{
  "model": "masked image model",
  "dataset": "photos of plants and fungi (iNaturalist)",
  "train_examples": 90422,
  "image_size": 40,
  "crop_scale_min": 1,
  "horizontal_flip": true,
  "translate": 0.12,
  "method": "mae",
  "mask_ratio": 0.75,
  "loss": "mse",
  "encoder_arch": "vit",
  "encoder_norm": "rmsnorm",
  "encoder_norm_position": "pre",
  "encoder_activation": "gelu_tanh",
  "encoder_mlp_ratio": 4,
  "encoder_head_dim": 64,
  "encoder_fused_qkv": true,
  "encoder_bias": "all",
  "encoder_qk_norm": false,
  "encoder_parallel_block": false,
  "encoder_inner_norm": false,
  "encoder_drop_path": 0.1,
  "encoder_patch_size": [4, 4],
  "encoder_layers": 8,
  "encoder_width": 256,
  "encoder_positions": "learned",
  "decoder_width": 128,
  "norm_pix_loss": true,
  "decoder_layers": 3,
  "init": "lecun_normal",
  "residual_init": "zero_last",
  "optimizer": "muon",
  "muon_scale": "match_rms_adamw",
  "learning_rate": 0.0028,
  "momentum": 0.95,
  "nesterov": false,
  "orthogonalizer": "newton_schulz_5",
  "adamw_lr_other_params": 0.0021,
  "max_grad_norm": 3.0,
  "ema_decay": 0.999,
  "max_steps": 9600,
  "batch_size": 256,
  "epochs": 27.2,
  "lr_schedule": "step",
  "warmup_steps": 480,
  "weight_decay": 0.2,
  "adamw_weight_decay_other_params": 0.05
}
Rows from block 6 of the encoder, named by matrix and row number. Rows with one number belong to one attention dimension. Each number is 500 + 25 x the weight over its row's rms, rounded and kept within 0 to 999. All counts start at 0. Numbers have three digits each. After the name is the row's rms in percent of the matrix's.
# v: attention query, key and value (stacked) (encoder.blocks.6.attn.qkv.weight, 768x256, the v third), inputs 111-147
# proj: attention output (encoder.blocks.6.attn.proj.weight, 256x256, transposed), outputs 111-147
v.91 084:551502475527523488493499540519489460524534497490492524489501461500481515484458488507497473539495463490492493518
proj.91 084:496536506463468475509462495513488525471479464503471543512511554484474511527492512513509461478496500472503469536
v.92 089:501479492486512488511529532548529499499521557517422522491510515493492511458544495485497532536504503504520533473
proj.92 088:506498534541479490529465492496497486504494444496534486538515554478483531525517510532504508486495510487508537505
v.93 089:544503506451514494516464523485514486484490459481482507519471479478475467503497505534491523522481500510475494497
proj.93 088:490480499531463487495511486462513495485484495493502534497521501530467561478535500514527522493449458526556488504
v.94 103:488485497502528459512482532461505486527514504493539513503525485511486505532481487516562535526526518485505525487
proj.94 100:480554457478496522529486518538503526497517504498533551544496517496510527461467500448485473508476470531497468484
v.95 108:468481484528480490509472515494472476483535477485538529480517477481486432492476512502517485483467489503522493496
proj.95 104:507530492487490541534509538483516501492471485525477502499519499495477562466467523492486459528480496482486449475
v.96 097:424478524481503466501494531487529494509504513533494530499487505506517507466502461526561510520503510511511509486
proj.96 095:525499510479519496500456508499531480498518483486541518521537529483515508499489494469482468484528507496518559497
v.97 097:495501527502550450505532511493512536473500496443461525484505445508484491502449458537505502511501506505489485483
proj.97 093:491514505506495531501470507490450468497501503476469517540465535479488513530506507468512481528518528488548528508
v.98 122:436502482502485534514527508512478506533499508497506485483518522488493491451533495511534494489495505516490503491
proj.98 124:524508442447490481520544493486498443468446537510464481527491449472499472524544503497518524471508480484532484544
v.99 110:521559535503499518505474512505526502543495503521460529519521486517459486508509502472483541509516527486504504466
proj.99 113:501523494499499489495534524487496489496489515471478567484472521530513494521464498526503480489530439497522465502
v.100 091:476508522497542523421491525545492482518493529542488480503482529529518521533465474487524445495500524510470490510
proj.100 091:505483481495497539520494463477499465535508527524501495451522501538531506428513535499526512547514474503522500452
v.101 097:487499522537492468500457491513497498488500496506470497496469514519538444482559484487523491465530469510476517493
proj.101 098:505560462563459559513525528521530468550477470490526512527470464516516498521450483513465485489538537517482490519
v.102 093:484520508465477476488491529498509485536517533532514484510492558525480539506484526474553508578520518480492506515
proj.102 090:460490547511537481474504464510506507480493490479505483533528497519506488499532533510543528462500524517494483491
v.103 099:522525499541497464520484564508487508496479510451509500539519447516477481473523501508466480508528541563477423523
proj.103 096:495514481502480514476499451502516474507474465530499550496474570465484514500497489493480470545448486489513515512
v.104 107:490489460491517515497458543543509494498500534523506460476477516465517498495533505487464530452505513515490539479
proj.104 112:522550467488447515489551494475471512521505478498467533508518533524479550530482508496504443491513481481514452532
v.105 104:491493480499466522518488517535509491496513509499499533469517461497504495464489496515536535460470475440477501488
proj.105 097:483533518474521493468507501468500507466478526513498531532493519507486485496496489441507439496523461509469474534
v.106 093:451528487484454494506524487521528470505490509514507484547479506499503487495516483528496491488463481436491535505
proj.106 093:535511472502510476479501482473484499532484523519483509457502500522541499504532457487559492534517447491511486543
v.107 099:482521551483500496475492509490460516458517480508470511470533504512510489530505517499500424454525491479513477475
proj.107 098:504493477516510476501494496533507437537458553496484507484480499544498538510506492491503554531477456513479537511
v.108 093:497529533454521504500506465538506522518514472491490496510524526501474543492476534486517522529541544493495506548
proj.108 095:450504517489509470517508519518462477510507501508535505523498492478533474467486515554454506485466535526477484473
v.109 097:514493494504543478524504516503521550482538514508501472523503507518513453489501502502488507493514499455523517480
proj.109 093:502482481517446513521481466472540540500490496498490545498440519518466517488472510533448524506548475503487542512
v.110 109:458469459506507526502481509501510517487538481487532484495491461479484466467515493509518491483496478509515482472
proj.110 108:510514464471516523506522482461491491488472518497477523515499500507494487490494523456428485503505490477473482517
v.111 099:506464506516511479512480445511493511455465496509506521466477478511514465491501493454452492512441453524537443535
proj.111 102:488489454534503522507498499506514457506522477493487459491483489482476463518449490506492499523529549483509564480
v.112 089:506508517521487514455527558558499504484507498484479513471514466466514516544490519500484554488550529486486484450
proj.112 088:502505470476508521511487474518512470503489494516454493522499583480510530422481517520517487480521462511520506520
v.113 087:563494500477500496470520506475480472523515510491504518490501500506512518560483504523486466496532461508485545536
proj.113 090:468491529533522524517502503523536522527527517506509525462509515549507479479507513493539506468531532543482426504
v.114 090:463520460461492526501518477466504485525466480515486507468516477513527457481505511502475562504475481489511509486
proj.114 098:511473554446487490487524513518486497530518536517527481495536543464491471476461493529483497486478496549451508511
v.115 091:501505485484474457486520517557493528487433514494512502509520474481471471528466527493498487496469501518580500536
proj.115 088:495485426496506495499519476478499499473537499557468454564497487486459502475511514493525503523522472498447517523
v.116 093:524522493451477480492476496466494525497489489505493486501542490480536520535549516498520531535502506501449491503
proj.116 087:515502574520511480517488520534475463466491516456500532472519508480540476525484504507492496476497478486516508474
v.117 106:493504446495543497493490524569495468525494521528499545486489520464484503488535509490525518491477500456469453509
proj.117 104:535503506528478476508507486504482497472545480488505478508528487489511466538425535514499479487490506534488553538