config.toml
encoder_norm = "rmsnorm"
encoder_head_dim = 64
decoder_layers = 3
steps = 9600
batch_size = 256
epochs = 27.2
Rows from block 3 of the encoder of a small masked image model, named by matrix and row number. Rows with one number belong to one neuron. Each number is 128 + 32 x the weight over its row's rms, rounded and kept within 0 to 255. All counts start at 0.
Before each neuron's rows are labels from the 100 images, of 14848, where the neuron reaches its highest value: "responds to" is what is common among them. Only what is clearly more common there than usual is listed. The data: photos of plants and fungi (iNaturalist). In brackets: how many of the 100.
# fc1: MLP up (encoder.blocks.3.mlp.fc1.weight, 1024x256), inputs 0-127
# fc2: MLP down (encoder.blocks.3.mlp.fc2.weight, 256x1024, transposed), outputs 0-127

responds to: order Asterales (36); family: Asteraceae (34)
fc1.739 [124 157 108 137 101 154 186 155 206 150 118 109 107 143 139 119 146  99  95 144 135 133 147 119  87  72 129 114 150 135 202 138 158 133  99 133 102 130  92 127 181 114  61 130 172 136 168 104 188 153  74 114 104 101  91 129  43 136 132  94 129 121 110 136 161  49  86 112 190  73 169 170 173 132 125 134 138  90 147  70 110 117 132  90  96 110 119  88 139 170 123 140 146  98 147 143 134 166 165 159 105  66 187 129 144 152 184 112 141 126 115 131 144  84 135 149 129 156 133  92 116  99  75 119  56 125  51 145]
fc2.739 [141  84 134  85 142 146 117  72 178 112 136 175 136 146  98 179 180 188 181 162 118 145 179 110 124 169  26 128 131 135 129 183 107 106 105 145  97 107 173 130 113 101 123 125 131 152  97 154  74 198 145 111 133 173 160 117 161 118 130 141 121 160 164 119 125 126 155  94 158  65 145 100 134 224  80 140 172 146  95 153 113 193  75 149  98 177 145 101 123  80 121  92 102 116 102 101 102 130  99  80 139 134  93  93  98 127  94 156 136 140 122 142 114 112  70 169 167 116 123 117 145 166  88 100 160  98 160 138]

responds to: class Liliopsida (29)
fc1.87 [154  94 170 107 128 174 139 137  96  87 104  66 117 204  66  96 161 146 139 164 101 129 132 136 163 109 166 137  96  88 208 135 106 102 131  78  34 138 155  91 179 145  66  92 122 145 219 123 117 116 116 100 180 138 134 126  91 135 141 141 159 120 109 161 134  65 111 109  97 149 152 167 165 182 165 148 173 148  86 145 130 160 127 138 108 125 209  95 124 122 118 118 142 109 184 104 140 188 169 130 135 112 133  71 151 117 108 153 170 149 163 163 155 130  71 156 166 117 130  98  96 123 135 119 164 164 146 120]
fc2.87 [153 176 162 110  42  85 129 145 107 167 123 131 109  87 107 115  90 147 124 143 114 121 138 183 109 107  98 120 139 120  94 163 146 126 127 114 141 129 136 106  92 155 161 149 161 121 121 142 182 144 119 185 145 117 104 136 101 146  98 119  99  70 123  72 138 126 135 128 121 164  81 104 142 197  83 133  87 130 202 108 193 153 142 104 134 182  67 156 126  39 110 111 151 173  40 217 145 120 160 134 165 113 102 192 187 148 115 140  98 217 153  81 178 176 132 128  72 116 154 155 142 104 130  84  72 132 138 159]

responds to: order Fagales (32)
fc1.327 [108 126 142 109  52 176 110 132 234 109 115  76 132  95 105 167 153 122 109 101  98 116 130 113 122  74 155 186 111 161 149 134  92  95 141  97 146 170  92 111 153 131  95 147 120 141 119 104  28 122 136  83  26 164 123  93 125 135 118 109 149 145  72  87 126 128 161 102 108 139 160 151 137 102 141 137 120 142 151 133 147 101 103 120  93  87 100  91 165 139 103  84 114 162 148 187 113 104 109 194 118 100 127 115 100 140 177 166 153 140 102  86 168 124 132  95  98 111 133 136 168 158 102 142 104 106 149 132]
fc2.327 [ 97 146 154 122  99 112 174 101 151 159  61  69 111 117 143 139 142 160 105 163  75 136 153  99 126 105 108 149 123 153 214 110 112 123  97 144 181 123  85  73 147 178 122 146  64 150 159  57 116 104  56 136 142 162  86 152 123  98  88 142 117  66  71 123  99  38 161 148 166 138 122 136 103 169 109  92 169  64 112  93 107 161  96  99 130 112 100 131 190  65 149 154  87 137 155 116 107 118  91 128 128 151 114 101 121 150 208 190 111 150  50 114 113 101 114  94 152 132 117 116 168 165 190 141 127 159 171 103]

responds to: class Liliopsida (25)
fc1.21 [131 113 106 142 129 133 137  89 123  89 129 106 103 134 162  95 157 136 106  42 154 118 133 132 157 152 108 133 153 150 138 112 113  92 110 156 119 148 194 111 156 142 130 128 123 121 159 167  91 104 255 179 174 170 130 134  70  96 129  88 133 179 120 135 130 166 123 116 160 133 120 141 164 173 143 157 132 119 142  75 109  51 108 138 135 140 134 125 133 160 133 129 153 114 147  66 135 130  99 185 138 147 140 143 113 110 145 103 131 155 145 174 140 164  93 116 208 113 135 171 157 141  93 157 171 114 121 100]
fc2.21 [ 86  83 100  89 110 114 130 136 111 175 160 106 109 134 134 163 124 146  86 134 144  90 173 145 171 121  89 168  95 132 124 141 117 103 176 183  96 127 135 151 110 172 121 150  91 128 144  94 187 164 131 139 162 106  96 154 111  88 149 162 122 121  90 136 122 103 142 103 135  60 133  81 109 104 206 109 116 175 118 112  68 115 133  75 132  71  79 172 147 127 124 121 164  83 163 133 156 124 122 127 120 113  65 120 148 147 179  89 130 154  98 122 116 193 119  64 166 139 133 161 126  99  86 154 187  64 123  92]

responds to: class Liliopsida (31)
fc1.359 [145  93  81 115 150 146 160 150  91  98 124 162 118 162  89 127 108 105 132 133 141  81  89  86 167 142 111 121 166 162  88 138 106 138 116  73  96 159 116 148 183 150 129  70  85 145 146 156 188 145  98 149 137 152 103  91  93 109  99 178 124 123 118 145 147 144 146 120  89 161 134  83 139  98 188 155  74 168  92 144  88 165 103 182  98 105 128  49 174 120 138 128 143  77 117  88 132 181  89  99 113 143 160 154 165 143 138  64 124 107 112 139 148 167  75 124 124 144 109 156 174 121 145 119 184 128  86  84]
fc2.359 [139 127 151 129 115 155 157 163 165 117 138 114 140 145 105 132 121 135  77  89  84 156 130 107 102 173 135 133 152  75  83 100 117 111  95  96 169 128 133 116  77  85  92 128 133 126  87  69 100 116 101 145 181 178 140 133 125 128 180 147  95 196  96 156 149 145 201 102 154 126 122 125 124 113 117 134 106 175 128 108 135 114 103 111  92  61 138 154  89 109 101  85 129 112 173 115  96 104  78 112 122 185 119 132 158 112 170 120 120  87 104 133 113 114 164  91  87 159 164 185 231 116 138 132 134 128 149 115]

responds to: order Asterales (27)
fc1.683 [ 83 149 101 123 101 127  80 108 147  95 132 119 105  51  72 125 127  94 154 173 170  91 176 120  83 130  93 141 151 120 133 100 115  66 175 145  67 113 179 128 138 137 133 160  67 210 120 137 195  98 136 129 141  99 127 125 127 140 149  80 128 157  95 127 115 147  80 132 129 155 110 120 170 137 133 103 125 158 175  80 148 155 130 134 149 137  92 154 151 126 207 175 132 183 129 140 169 138 161 189 125 128  30 102 186 137 106 108 144 129 140 110 106 127 136  80 137 144 129 124  72  99 107 144 199 186  97 137]
fc2.683 [104 120 131 146 179  95 129 139 148  84 121 203 128 143 111 128 117 129 119 117 156 119 139 111  85  67 111 129  70  44 135 104 112 113 126  99 150 125 131 138 110 163 101 158 107 180  74 140 102 138 123 122 157 115 139 116  40  81 136 113 182 161 147 106  99 162 148 181  99 156 137  77 109  45 129 130 184 121 191 137 157 117 102 101 123 156 108 127 126 150 140 144 151 111 143 122 132 110 181 131 236 120 193 100 143 124 147  98  96 125 135 127 128 165 170  91 160 194 139 114 135 124 112 132 123 136  46 104]

responds to: class Liliopsida (28)
fc1.137 [114  99 161 135 107 147  79 103 182 171 181 141 137 153 134 186 109 120 109 159 128 131 126 127 226 147 190 139 127  77 200 161 114 159  58 142 132 108 113 121 179  84 116 145 154 146  96 128 189 129 110 116 169 185 200 157 168  86 131 138 149 120 147 113 151 117 104 110 106 173 139  99 103 123 126 156 133 167 181 143 146 124 129 158 118 115 145 158 166 172 204 208 120 164 177 181 120 201 105  94 113 163 141  68  97 171 110 147 127 114 121 114 106 142 131 115 119 124  96 133  95 130 139 133 141 150 151 126]
fc2.137 [125 154 159 150 153 164 115 111 136 160 192 154  76  88 141  96  97 106 136 167 146 169 112 141 162 170  79 130 198  78 108 110 153 126 135 112  47 127 113 146 195 141  99 113 129 169 166 140 148 119 165 126  72 133 101 136  77 117 104 154  66  60  94 180 133 159 112  98 108 122 166 120 118  71 102 153 137 103 130 113 144 195 146  89 208 136 182  94 131 123 164  83  92  89 119 144 173 133 123 132 106 139  87 143 204 165 102 115  97 128 150 153 120  93 147 121 127 130 165 106 177 102 137 118  62  98  70 170]

responds to: order Fagales (27)
fc1.483 [134 110 125 141  97 118 129 169 159 103 102 116 156 112  97 167 149 132 187 135 128 134 107 130 150 125 193 158 134 114  94 115  67 129 187 105 144 136 125 136  67 153 117 115 140  98 143  86 103 105 107  67 185 115 123 140  97 129 152 130 123 153 112 105 131  87 118 127  95 183  74 134 176 108  94 135 120 161 183 166  47 125  37 176  78 170  84  85 160 172  68 136 113 103  69 140 118 138 179 109 145 113 129 137 193 150 171 189 142 159 169 104 121 147  93  12  59 136 152 131 146 125  59 172 131 141 159 113]
fc2.483 [131 107 171 121 125 124 152 184  99 102  68 103 132 137 172  98  99 131 126 168 178 110 146  69 165 150 139 122  93 156 155 151 192 117 211 119 145 102 124 125 146 160  94  88  78 115 146  89 104 110 124  81 186 116  80 104  91 107 104 207 189 129 167 168  77  83  64 208  80 125 139 105 124 146 131  88 189 105 146 129 137 105  72 151 151  99  89 126 175  88 110 140 113 145 120  63  86 176 140 136 159 179 104 146 140 138 172 139 138 125  69 134 109 116  95  68 144 131 147 131 128 186 153 144  78 190 167 159]

responds to: order Ranunculales (28)
fc1.89 [ 99 157 121 169 177 125 120  99 123 132 161 117 138  75 112  95  77 122  97 127 112 136 175 145 125 113  97 128  91 174 114 165 158 123 123 107 106 152 135 114 142  70 158 186 162 100  49 126 146 105 102 109 117  68 124 158 133  63  82  73 160 115  90 135 116 117 209 147 145 145 117 112 138 163 142  79 171 106 163 135 121 134 133  77 121  58  82  59 123 104  88  91 128 122  76 132 134 129 131  71 162 147 127 148 192  44 142 163 143 148 147  88  94 126 125 159 106  96  82 142 154  70 106 102  93 175 111 141]
fc2.89 [127 148 165 114  82 160 183 126 128  53  95 122  96 101 146 169  86 110 115 113 177 144 120 140 111 135 122 128 148  77 129 120  93 156 144 167 169 153 118 139 154 131 160  67 165  94 167 131 148 178  93 132 157 129 149 148  79 115 131 107 146 119  93  51 164 103  46 131  65 148 113 121  92  94 112 146 160 102 124 107 159 113 103 160 104 182 164 133  89 116 122 149  81 162 148 152 151 117 107 115 109 122 135 179 130 175 155 115  85 115 121 152 134 132  83 140 210 117 150 111 139 138 211 124  99 111 162 118]

responds to: order Caryophyllales (30); family: Cactaceae (29)
fc1.676 [110 122  96 161 171 143 146 125 166  28 131  75 122  88 144 143 141  85 152  66 115 138 121 135  81 123 145 135 129 124 157 139 112 110 144 152 114 180 170 129 131  44  93  81 163 119 134 129  87 122 140 124 162  95 153 201 133 187 145  64 111 227 125 100 151  69 146 125 143 111  90  75 103 120 114 149 106 119 120 156 106 120 128  74  78 164  95 106 110 164 102 124 105  92 181 137 113 108 107  69 109 149 214 134  97 171 186 189 132 109 196  81 130 133  75  63 138 133 134 145 135 102  97 103 105 144 138 139]
fc2.676 [109 139 139 138 173 162 130 189 102 114 121  68  89 149 137 153  63 192 194  99 130 143 130 124 127 165 160  43 147 189 140 154 124  91 178 181 118 161 163 108 128 201 118 162 151 118 179 124 114 147 165 172 123 134 172 181 150 140 144 137 159 162 133 114 158 110 104 169 149 143 123 108 138 105 156 115 120 102 108  97 145 167 157 114 124  92 139 149 171 131 166 131 150 157  90  84  96 182 153 115 166 128  97 175 136 108 103 145 103  97 149  57  76 117 201 115  89 165 102 101 141 126 113 164  80 150 123 114]

responds to: order Asterales (31); family: Asteraceae (31)
fc1.417 [150  62 114  90 140 101  93 139  93 101 121 145  92 108 137 139 124 146  95  63 156  92  97 127  90  92 176 139 143  89 138 104 206 117 175  57 152  66 101 130 137 114 162 116 111 122  91 105 144 138 164 116 118  95 150  95 113  91 125 120 149 115  76 102 130 189 128 114 120 179  94 140 150 208 152  73 135  86  94 132  81 130 163 105 154  96 163 111 115 114 139 112 132 118 133 139 163  86 182 126 138 157  93 111 141  82 173 134 123 119 147 117 106 176 118 160 159 113 161 101  92 136 147 153 157 140  76 130]
fc2.417 [178 145  60 179 136  84  80 161 148 128  95 120 127 126 130 164 110 115 157 149 158 111  76  91 105 190 131  73 149 141  89 108 140 159 122 157 131  97 143 156 102 129 172  96 120 164 106 195 166 175 140 147 134 111  87 127 143 146  82 120 124 112  74 132 175  82 138 129  58 120 156 163 115 168 108  95 142 144 141 163 123 144  90 139 128 109 174  73  91 182 148 183 155 145 125 153 121 116  87 164 108  86  84 100 131  98 116  82 154 115 127 113 174 179 143 154 154 102 160 129 112  68 142 133  90 139 125 146]

responds to: order Asterales (30); family: Asteraceae (30)
fc1.99 [110 135  92 167  57 105 107 115  79 125  94  88  71 185 134  94  66 157 156 121 127  89  87 146 153 137  90 168 159 118 152 168 106  92 189 166 191 150  86 106  79 145 132 210 104 127 146  97 146 125 152 166 208 138 135 110 124 137 129 129 124 150  55 126 113 171 112 124 159 165  87  39 106 125 171 124  82 174 122 124 122 147  70 134 127  90  68 114 142 149 172 138  81 173 112 103 111 140 128  54 111 113 163 171 111 124 177 105 147 145 188 132 151  88  97  97 104 149 124 121 121 110 126 183  64 184 142 162]
fc2.99 [149 103 108 173 122 113  68 141 131 169 110 117 174 135 124  89 150  95 114 154 128 142 119 179 121 161 143  88  99 124  86 184 126 149 131 159 127 136 170 128  77 104 217 114 165  41 128  91  87 126 108 131 120 108 169 185 142 169 138 143 145 121 141 129 155 123 160 105 117 148 138 179 116 140  79 113 126 123 153 154 148 134 111  99 129 100 174 176 166 154 100 123 119 107 158 162 178 173 142  84  95 156 156 126 136 123 133 145 104  68 108 142  94  99 118 192 159 141 123 150 150 121 156 138 150 140 114 144]

responds to: class Liliopsida (33)
fc1.147 [145 125 186 182 165 139 123 134 102 148 132 102  89 150 122  58 109 131  97 132  83 139  96 189  95 127 124 102 140  76 165 141 137 160 177  91 122 162 146  71 164 129  97  49 136 124 152  85 168 150 138 110 158 153 152 125 166 191 107 154 102  99 136 121 161 136 159  73  60  78  67 153 122  97 147 175 164 142 159 145 145 144 132  38 115 130 182  83 124 129 133 163 211 146 135 172  69 139 117 144  92 139 116 107 115 121 134 162 119 146  95 121  89 163  58 155 163 117 133 133 114 174 130 140 166 132  97 136]
fc2.147 [107 135  56 142  85 142 110 135 105 123 102 165 136 124  55 145 147 163 116 111 114 154 143 156 125 100  97 157 164 163 131  96  97  67 180 135  80 118 139 154  61  96 198 102 162 152 127 151 114  80 165 182 167 152 137 132 129 124  95 126 100 112  85 119 131 105 126 112 114 142 163 133 111 144 121 152 126 152 157  85 170 139 113 124 168 109 190 136 136 108  47 120 110 219  97 131 147  88 168  82 144 158 129 122  58 168 110  95 161  94 165 122 142 112  97 139 109 145  88 139  98 125 132 122  96 141 154 162]

responds to: order Asterales (28); family: Asteraceae (28)
fc1.8 [120 142 172  81 216  87  38 161  78 144  99 102 126 180 150 110 164  93 137 108 170  76 113 153  87 174 186 186 164 104 105 139 116 107 146 131 108 138 126 165 148  67 139 176  99 158  93 136 136 156 158 134 134 100 110 127 146 114 197 131 136  84 129 123 146 117 194 126 171 149 105 126 109 134 139 140 115 112 124 197 163 117 129 159  97 104  96 121 103  88 166 137 104 153 179 148 124 126 147 103 157 121 136 154 123 115 129 135 144 155 144  80 173 194 128 184 124 131 131 155 199 113 156 102 108 186 126 194]
fc2.8 [ 98  99 153 151  96 153 125 100 172 131 116 145 135 104 158  90 114 123  96 107 111 151 137 108 116 131  93  82  86 153 100 156 153 150  88 101 167  71 159 154  88 138 145 115 127 104 126 117 220 128 130 114  92 204 181 132 121 119  71 147 171 167 131 142 119 134 145 176  72  88 149 108 113 134 162 131 110 116 151  64  99  99 134 158 168  91 137 133 142 189  82 106 153 133 105  82 110 113 129 106  93  62 123 129 155 101 101 134 116 116 120 137 115 143 144 142 148 104 180 103 158  66  96 139  77 131 108  98]

responds to: order Asterales (28); family: Asteraceae (28)
fc1.526 [ 60 147 113 124 138 123  98 140 119  76 141 173 147 138 150 117 152 139 173  81 160 117 177 119  70 145 157 139 122 152 117 173 129 108 137 131  94 168 105 152 147  83 111 188  80 102 146 199 149 156 120 140  71 128 121  58 137  98  80 123 126 104 136  63  91 117 119 150 174  88 167 113 152 130 160 154 106 119  62 141 115 172 168 169  87 168  75 109 111 155 114 100 135  74 102 157  95 151 159 190 164 140 172 144 131  77 126 140 143 143 173 103 137 106 172 122 110 179 170 122  96 150  87 160 122 132  50 164]
fc2.526 [133 166 134  96 208 137 143 174 123 153 102 160 119 115  93 122 135  80 171  32 127 121 159 174 122 149  94 105 123  69 149 187 142 105 106 126 203 113 109 119  94 110 106 162 152 116 196 158 125 111  69 175  70 110  60 141 120 146 115  90 102 116 166 116 151 123 188  77 109 157  83 172  90 122 125 154 106  72  80 111 143 121 103 200 124 137 112  89  81 104 137 166 184 174  79 117 142 159 132 205 115 120 113  82  95 107 160  99 142 150 138 129 141 170  85 149 132 151 177 159 106 128 172 133 137 113 166 106]

responds to: class Liliopsida (25)
fc1.750 [124 124  50 134 121 146 141 136 117  98 104 109 150 119 176 141 143 119 126 106 105 207 171 125 137 126  65 145 118  74 147 176 137 100 151 136 124 124 109 107  76 120 119 123  62 125 166 157  94  97  98  65 155 147 140 187 184  97  88 153 160 218 121 186 152 122 114 162 117  98 136 152  81 126 135  80  92  89 128 143 112 111  80 108  85 122 186 163 155  94 119  89 160 152 125 117 156 103 142  77 149 180 115 144 150 141 131 164 131  79 167 152  72  85  72  77 161 144 190  95 178 133 116 150 139 156 150 148]
fc2.750 [122 154 150  93 158  84 135  88 103  87  99 148 135 132 140 130 114  89 190 142 115 177 120 134 118 125 135 120 138 148 143 165  92 166 160  48  30 162 114  93 116 117  80 105 155  79 141 114 165 120 175  74 120 144  74 139 147 129 164 121 171 201 160 152 186 136 181 156 148 119 155 118 111 158 110  94  83 158 107 196 164 101 174 167  90 162 136 139 124 100 111  80 142 131 120  65 126 138 132  71 160 130  74 152 130 138 170 129  93 132 113 165 185 139 161 150 147 138 152  97  79 109 140 126 152 115  70 103]

responds to: class Liliopsida (27)
fc1.191 [109 105 104 124 126 143  88 147 188 106 118 109 123 107 173  97 159  67 144 142 123 135 155 130  96 126 166 168 115 146 178 210  97 115 116  82 111 158 156 149 141 141 107 105 131 141  97 194 174 140 112 179 219 135 140 192 134 170 136 130  98 183  54 136 103 106  96 114  89 102 148  73 136 122 175 188 102 138 153 168  90  98 122 179  93 148 101 141 132 141  79 150  98 132 111 151 135 125 112 140 140 133 156 108 127 155 151 146 117  91 130  48 124 120  82  95 185 133 208  62 115  87  15 113 137 151 149 113]
fc2.191 [127 117 119 116 200 185 114 178  93 123  94  61  81 167 119 157 111 172 109 109  73 157  66 125  73  97 139  72 147 150 107  76 156 111 202  92 126 131 138  87 116 187  92 189 208 144 107 122 133 183 130  85  83 147 141 155 127  99 148 154 140  98 114  88 149  84 130 147 136 171  79 171 128 110 148  81 146  94 105 104 101 193 181 167 105  94 180  91 151 150 122 126 110 180 132 144 123 152 107 111 144 124  98 221  80 134  49 115  68 165 139 106 146 113 170  98 126  93 139 122 163 151  64 120 109 155 142 135]

responds to: order Asterales (30); family: Asteraceae (27)
fc1.377 [154 127 107 170  68 126 121 109 156 112 108 132  94 165 101 118  42 146 107 106 142  94 179 141 113  90  95 147 112 150 108 116 162 128 108  92 142  91 160 138  93 119  98 115  55 208 163 163 148 160 112 132  87  89  54 124 171 125 154 100 146 205 104 129 151 154 100 139 130 103 124 179  92 175 129 174 104 123 136  91  95 105  99 120 120  98 119  66 127  97 135 157 172 138  95  77 115 142 137 107 153 158  68 111  40 130 157 135 123 186 169 144  77 103 115 193 191  82 142 110  97  88 167 148  98 116  95 146]
fc2.377 [140 116 102 154 113 155 143 129 143 114  90 139  86 159 184 141 127 162 186 140 169  84 205  41 109  72 143  55 153 136  66 200 110 105 141 121 161 131 112 158 102 175 177 156 155 164 179 143 140 139 158 103 166 109 137 137 158 136 121 114 105 106  69 106 142 150 129 167 122 128 138 134 135 156  82 146 107  87 175 156  87 196 126  82 140 108 162  96 174 105  65 157 117 122 149 149 107 166 146 135 187 149 140 113 141 113 122  94 125 127 141 155  87 111 165 158 154  94 169  99 135 140 138 104 103 145 174 187]

responds to: order Caryophyllales (30); family: Cactaceae (28)
fc1.449 [176  89 123 180  91 150 117  58  80 122 107  91 105 133 104 157 119 130  78 142 109 123 133 146  92 113 156  74 146 142  96  96  97 159 117 152 191 127 111 201  86 114  65 111 139  96 154 137 132 123 182  82 161 133 127  88 122 110 125 124  85 123 104 194 105 151 163 150  91 150  91 110 101 144 152 130  93 169  64 122 152 159 138 161 101 124 126 125 148 127 154 121  96 210 123 139 118  70 147  92 149 144 140 141 158 174 143 125 139 149 147  97 175 109  97 134  75 108  63 184  82 156 114 105  89 119 151  95]
fc2.449 [ 55 165 116 151 139 106 131 135 179 160  76 122 142 145  83  95 119 116 141 113 135 134  72  91 128 100 121 141 152 113 105 124  79 126 156 146 134 148 133 102 192 137 121 121 141 146 114 119 155  76 146 155 127 127 114 113  86 104 147 115 148 148 197 187  91 109  74 138 151 133 163 153 140 142 159 140 142 113  93 150 154  98 134  70  78 118  72 115 157 128 114 167 158  99 133 181  70 173 189 132 154 151 154  88 178  46 148 153 118 152 132 148  87 129  87 125 127 151 159 152 159 181 183 176  97 133 111 150]

responds to: class Liliopsida (25)
fc1.136 [153  68 104 122  61 122 115 199  53 131 125 110 109 137 144 138 149  32 155 121 181  96 118 171 158 166 149 147  91 127 152  98 104 116 150 112 141 154 129 124 158 116 127 169  81 136 136 103 101 146 176 159 120  86 155  99  85 136 118 118 125 119 154 115 186  99 138 140 165 182 115 101 138 120 204 121 107 122 184  80 127 177  95 119 120 138 111 170  92 167 137 147 187 188  70  87 124 102 127 109 139 141 129 153 103  76 119 175 100 105  77 172 115 126 108 156 171 124 113  60 125 190 166 120  86 133 132 155]
fc2.136 [150  60 115 153 172 124 133 135 120  95 177 146 187 126 140  88 118 149 124  67 119 141 127 132 126 156  70 180 111 123  69 147 124 159 116 150  97 171 133 140 101  83 162 139 158 118 130 142 153 153 100 168 101 135 123 193 153 126  94 120 120  90 121 134 109 123 163 139 113 145  87 157 134 150  76 131 145 150 103 174 168 124 180 107 107 123 158  84 109  95 146 123  71 140 171 177 173 113  91 126  89 119 105 187  83 155  86 130 155 138 117 101 208 128 126 126 134 107 136 109 137  98 154 117 145 157 190 172]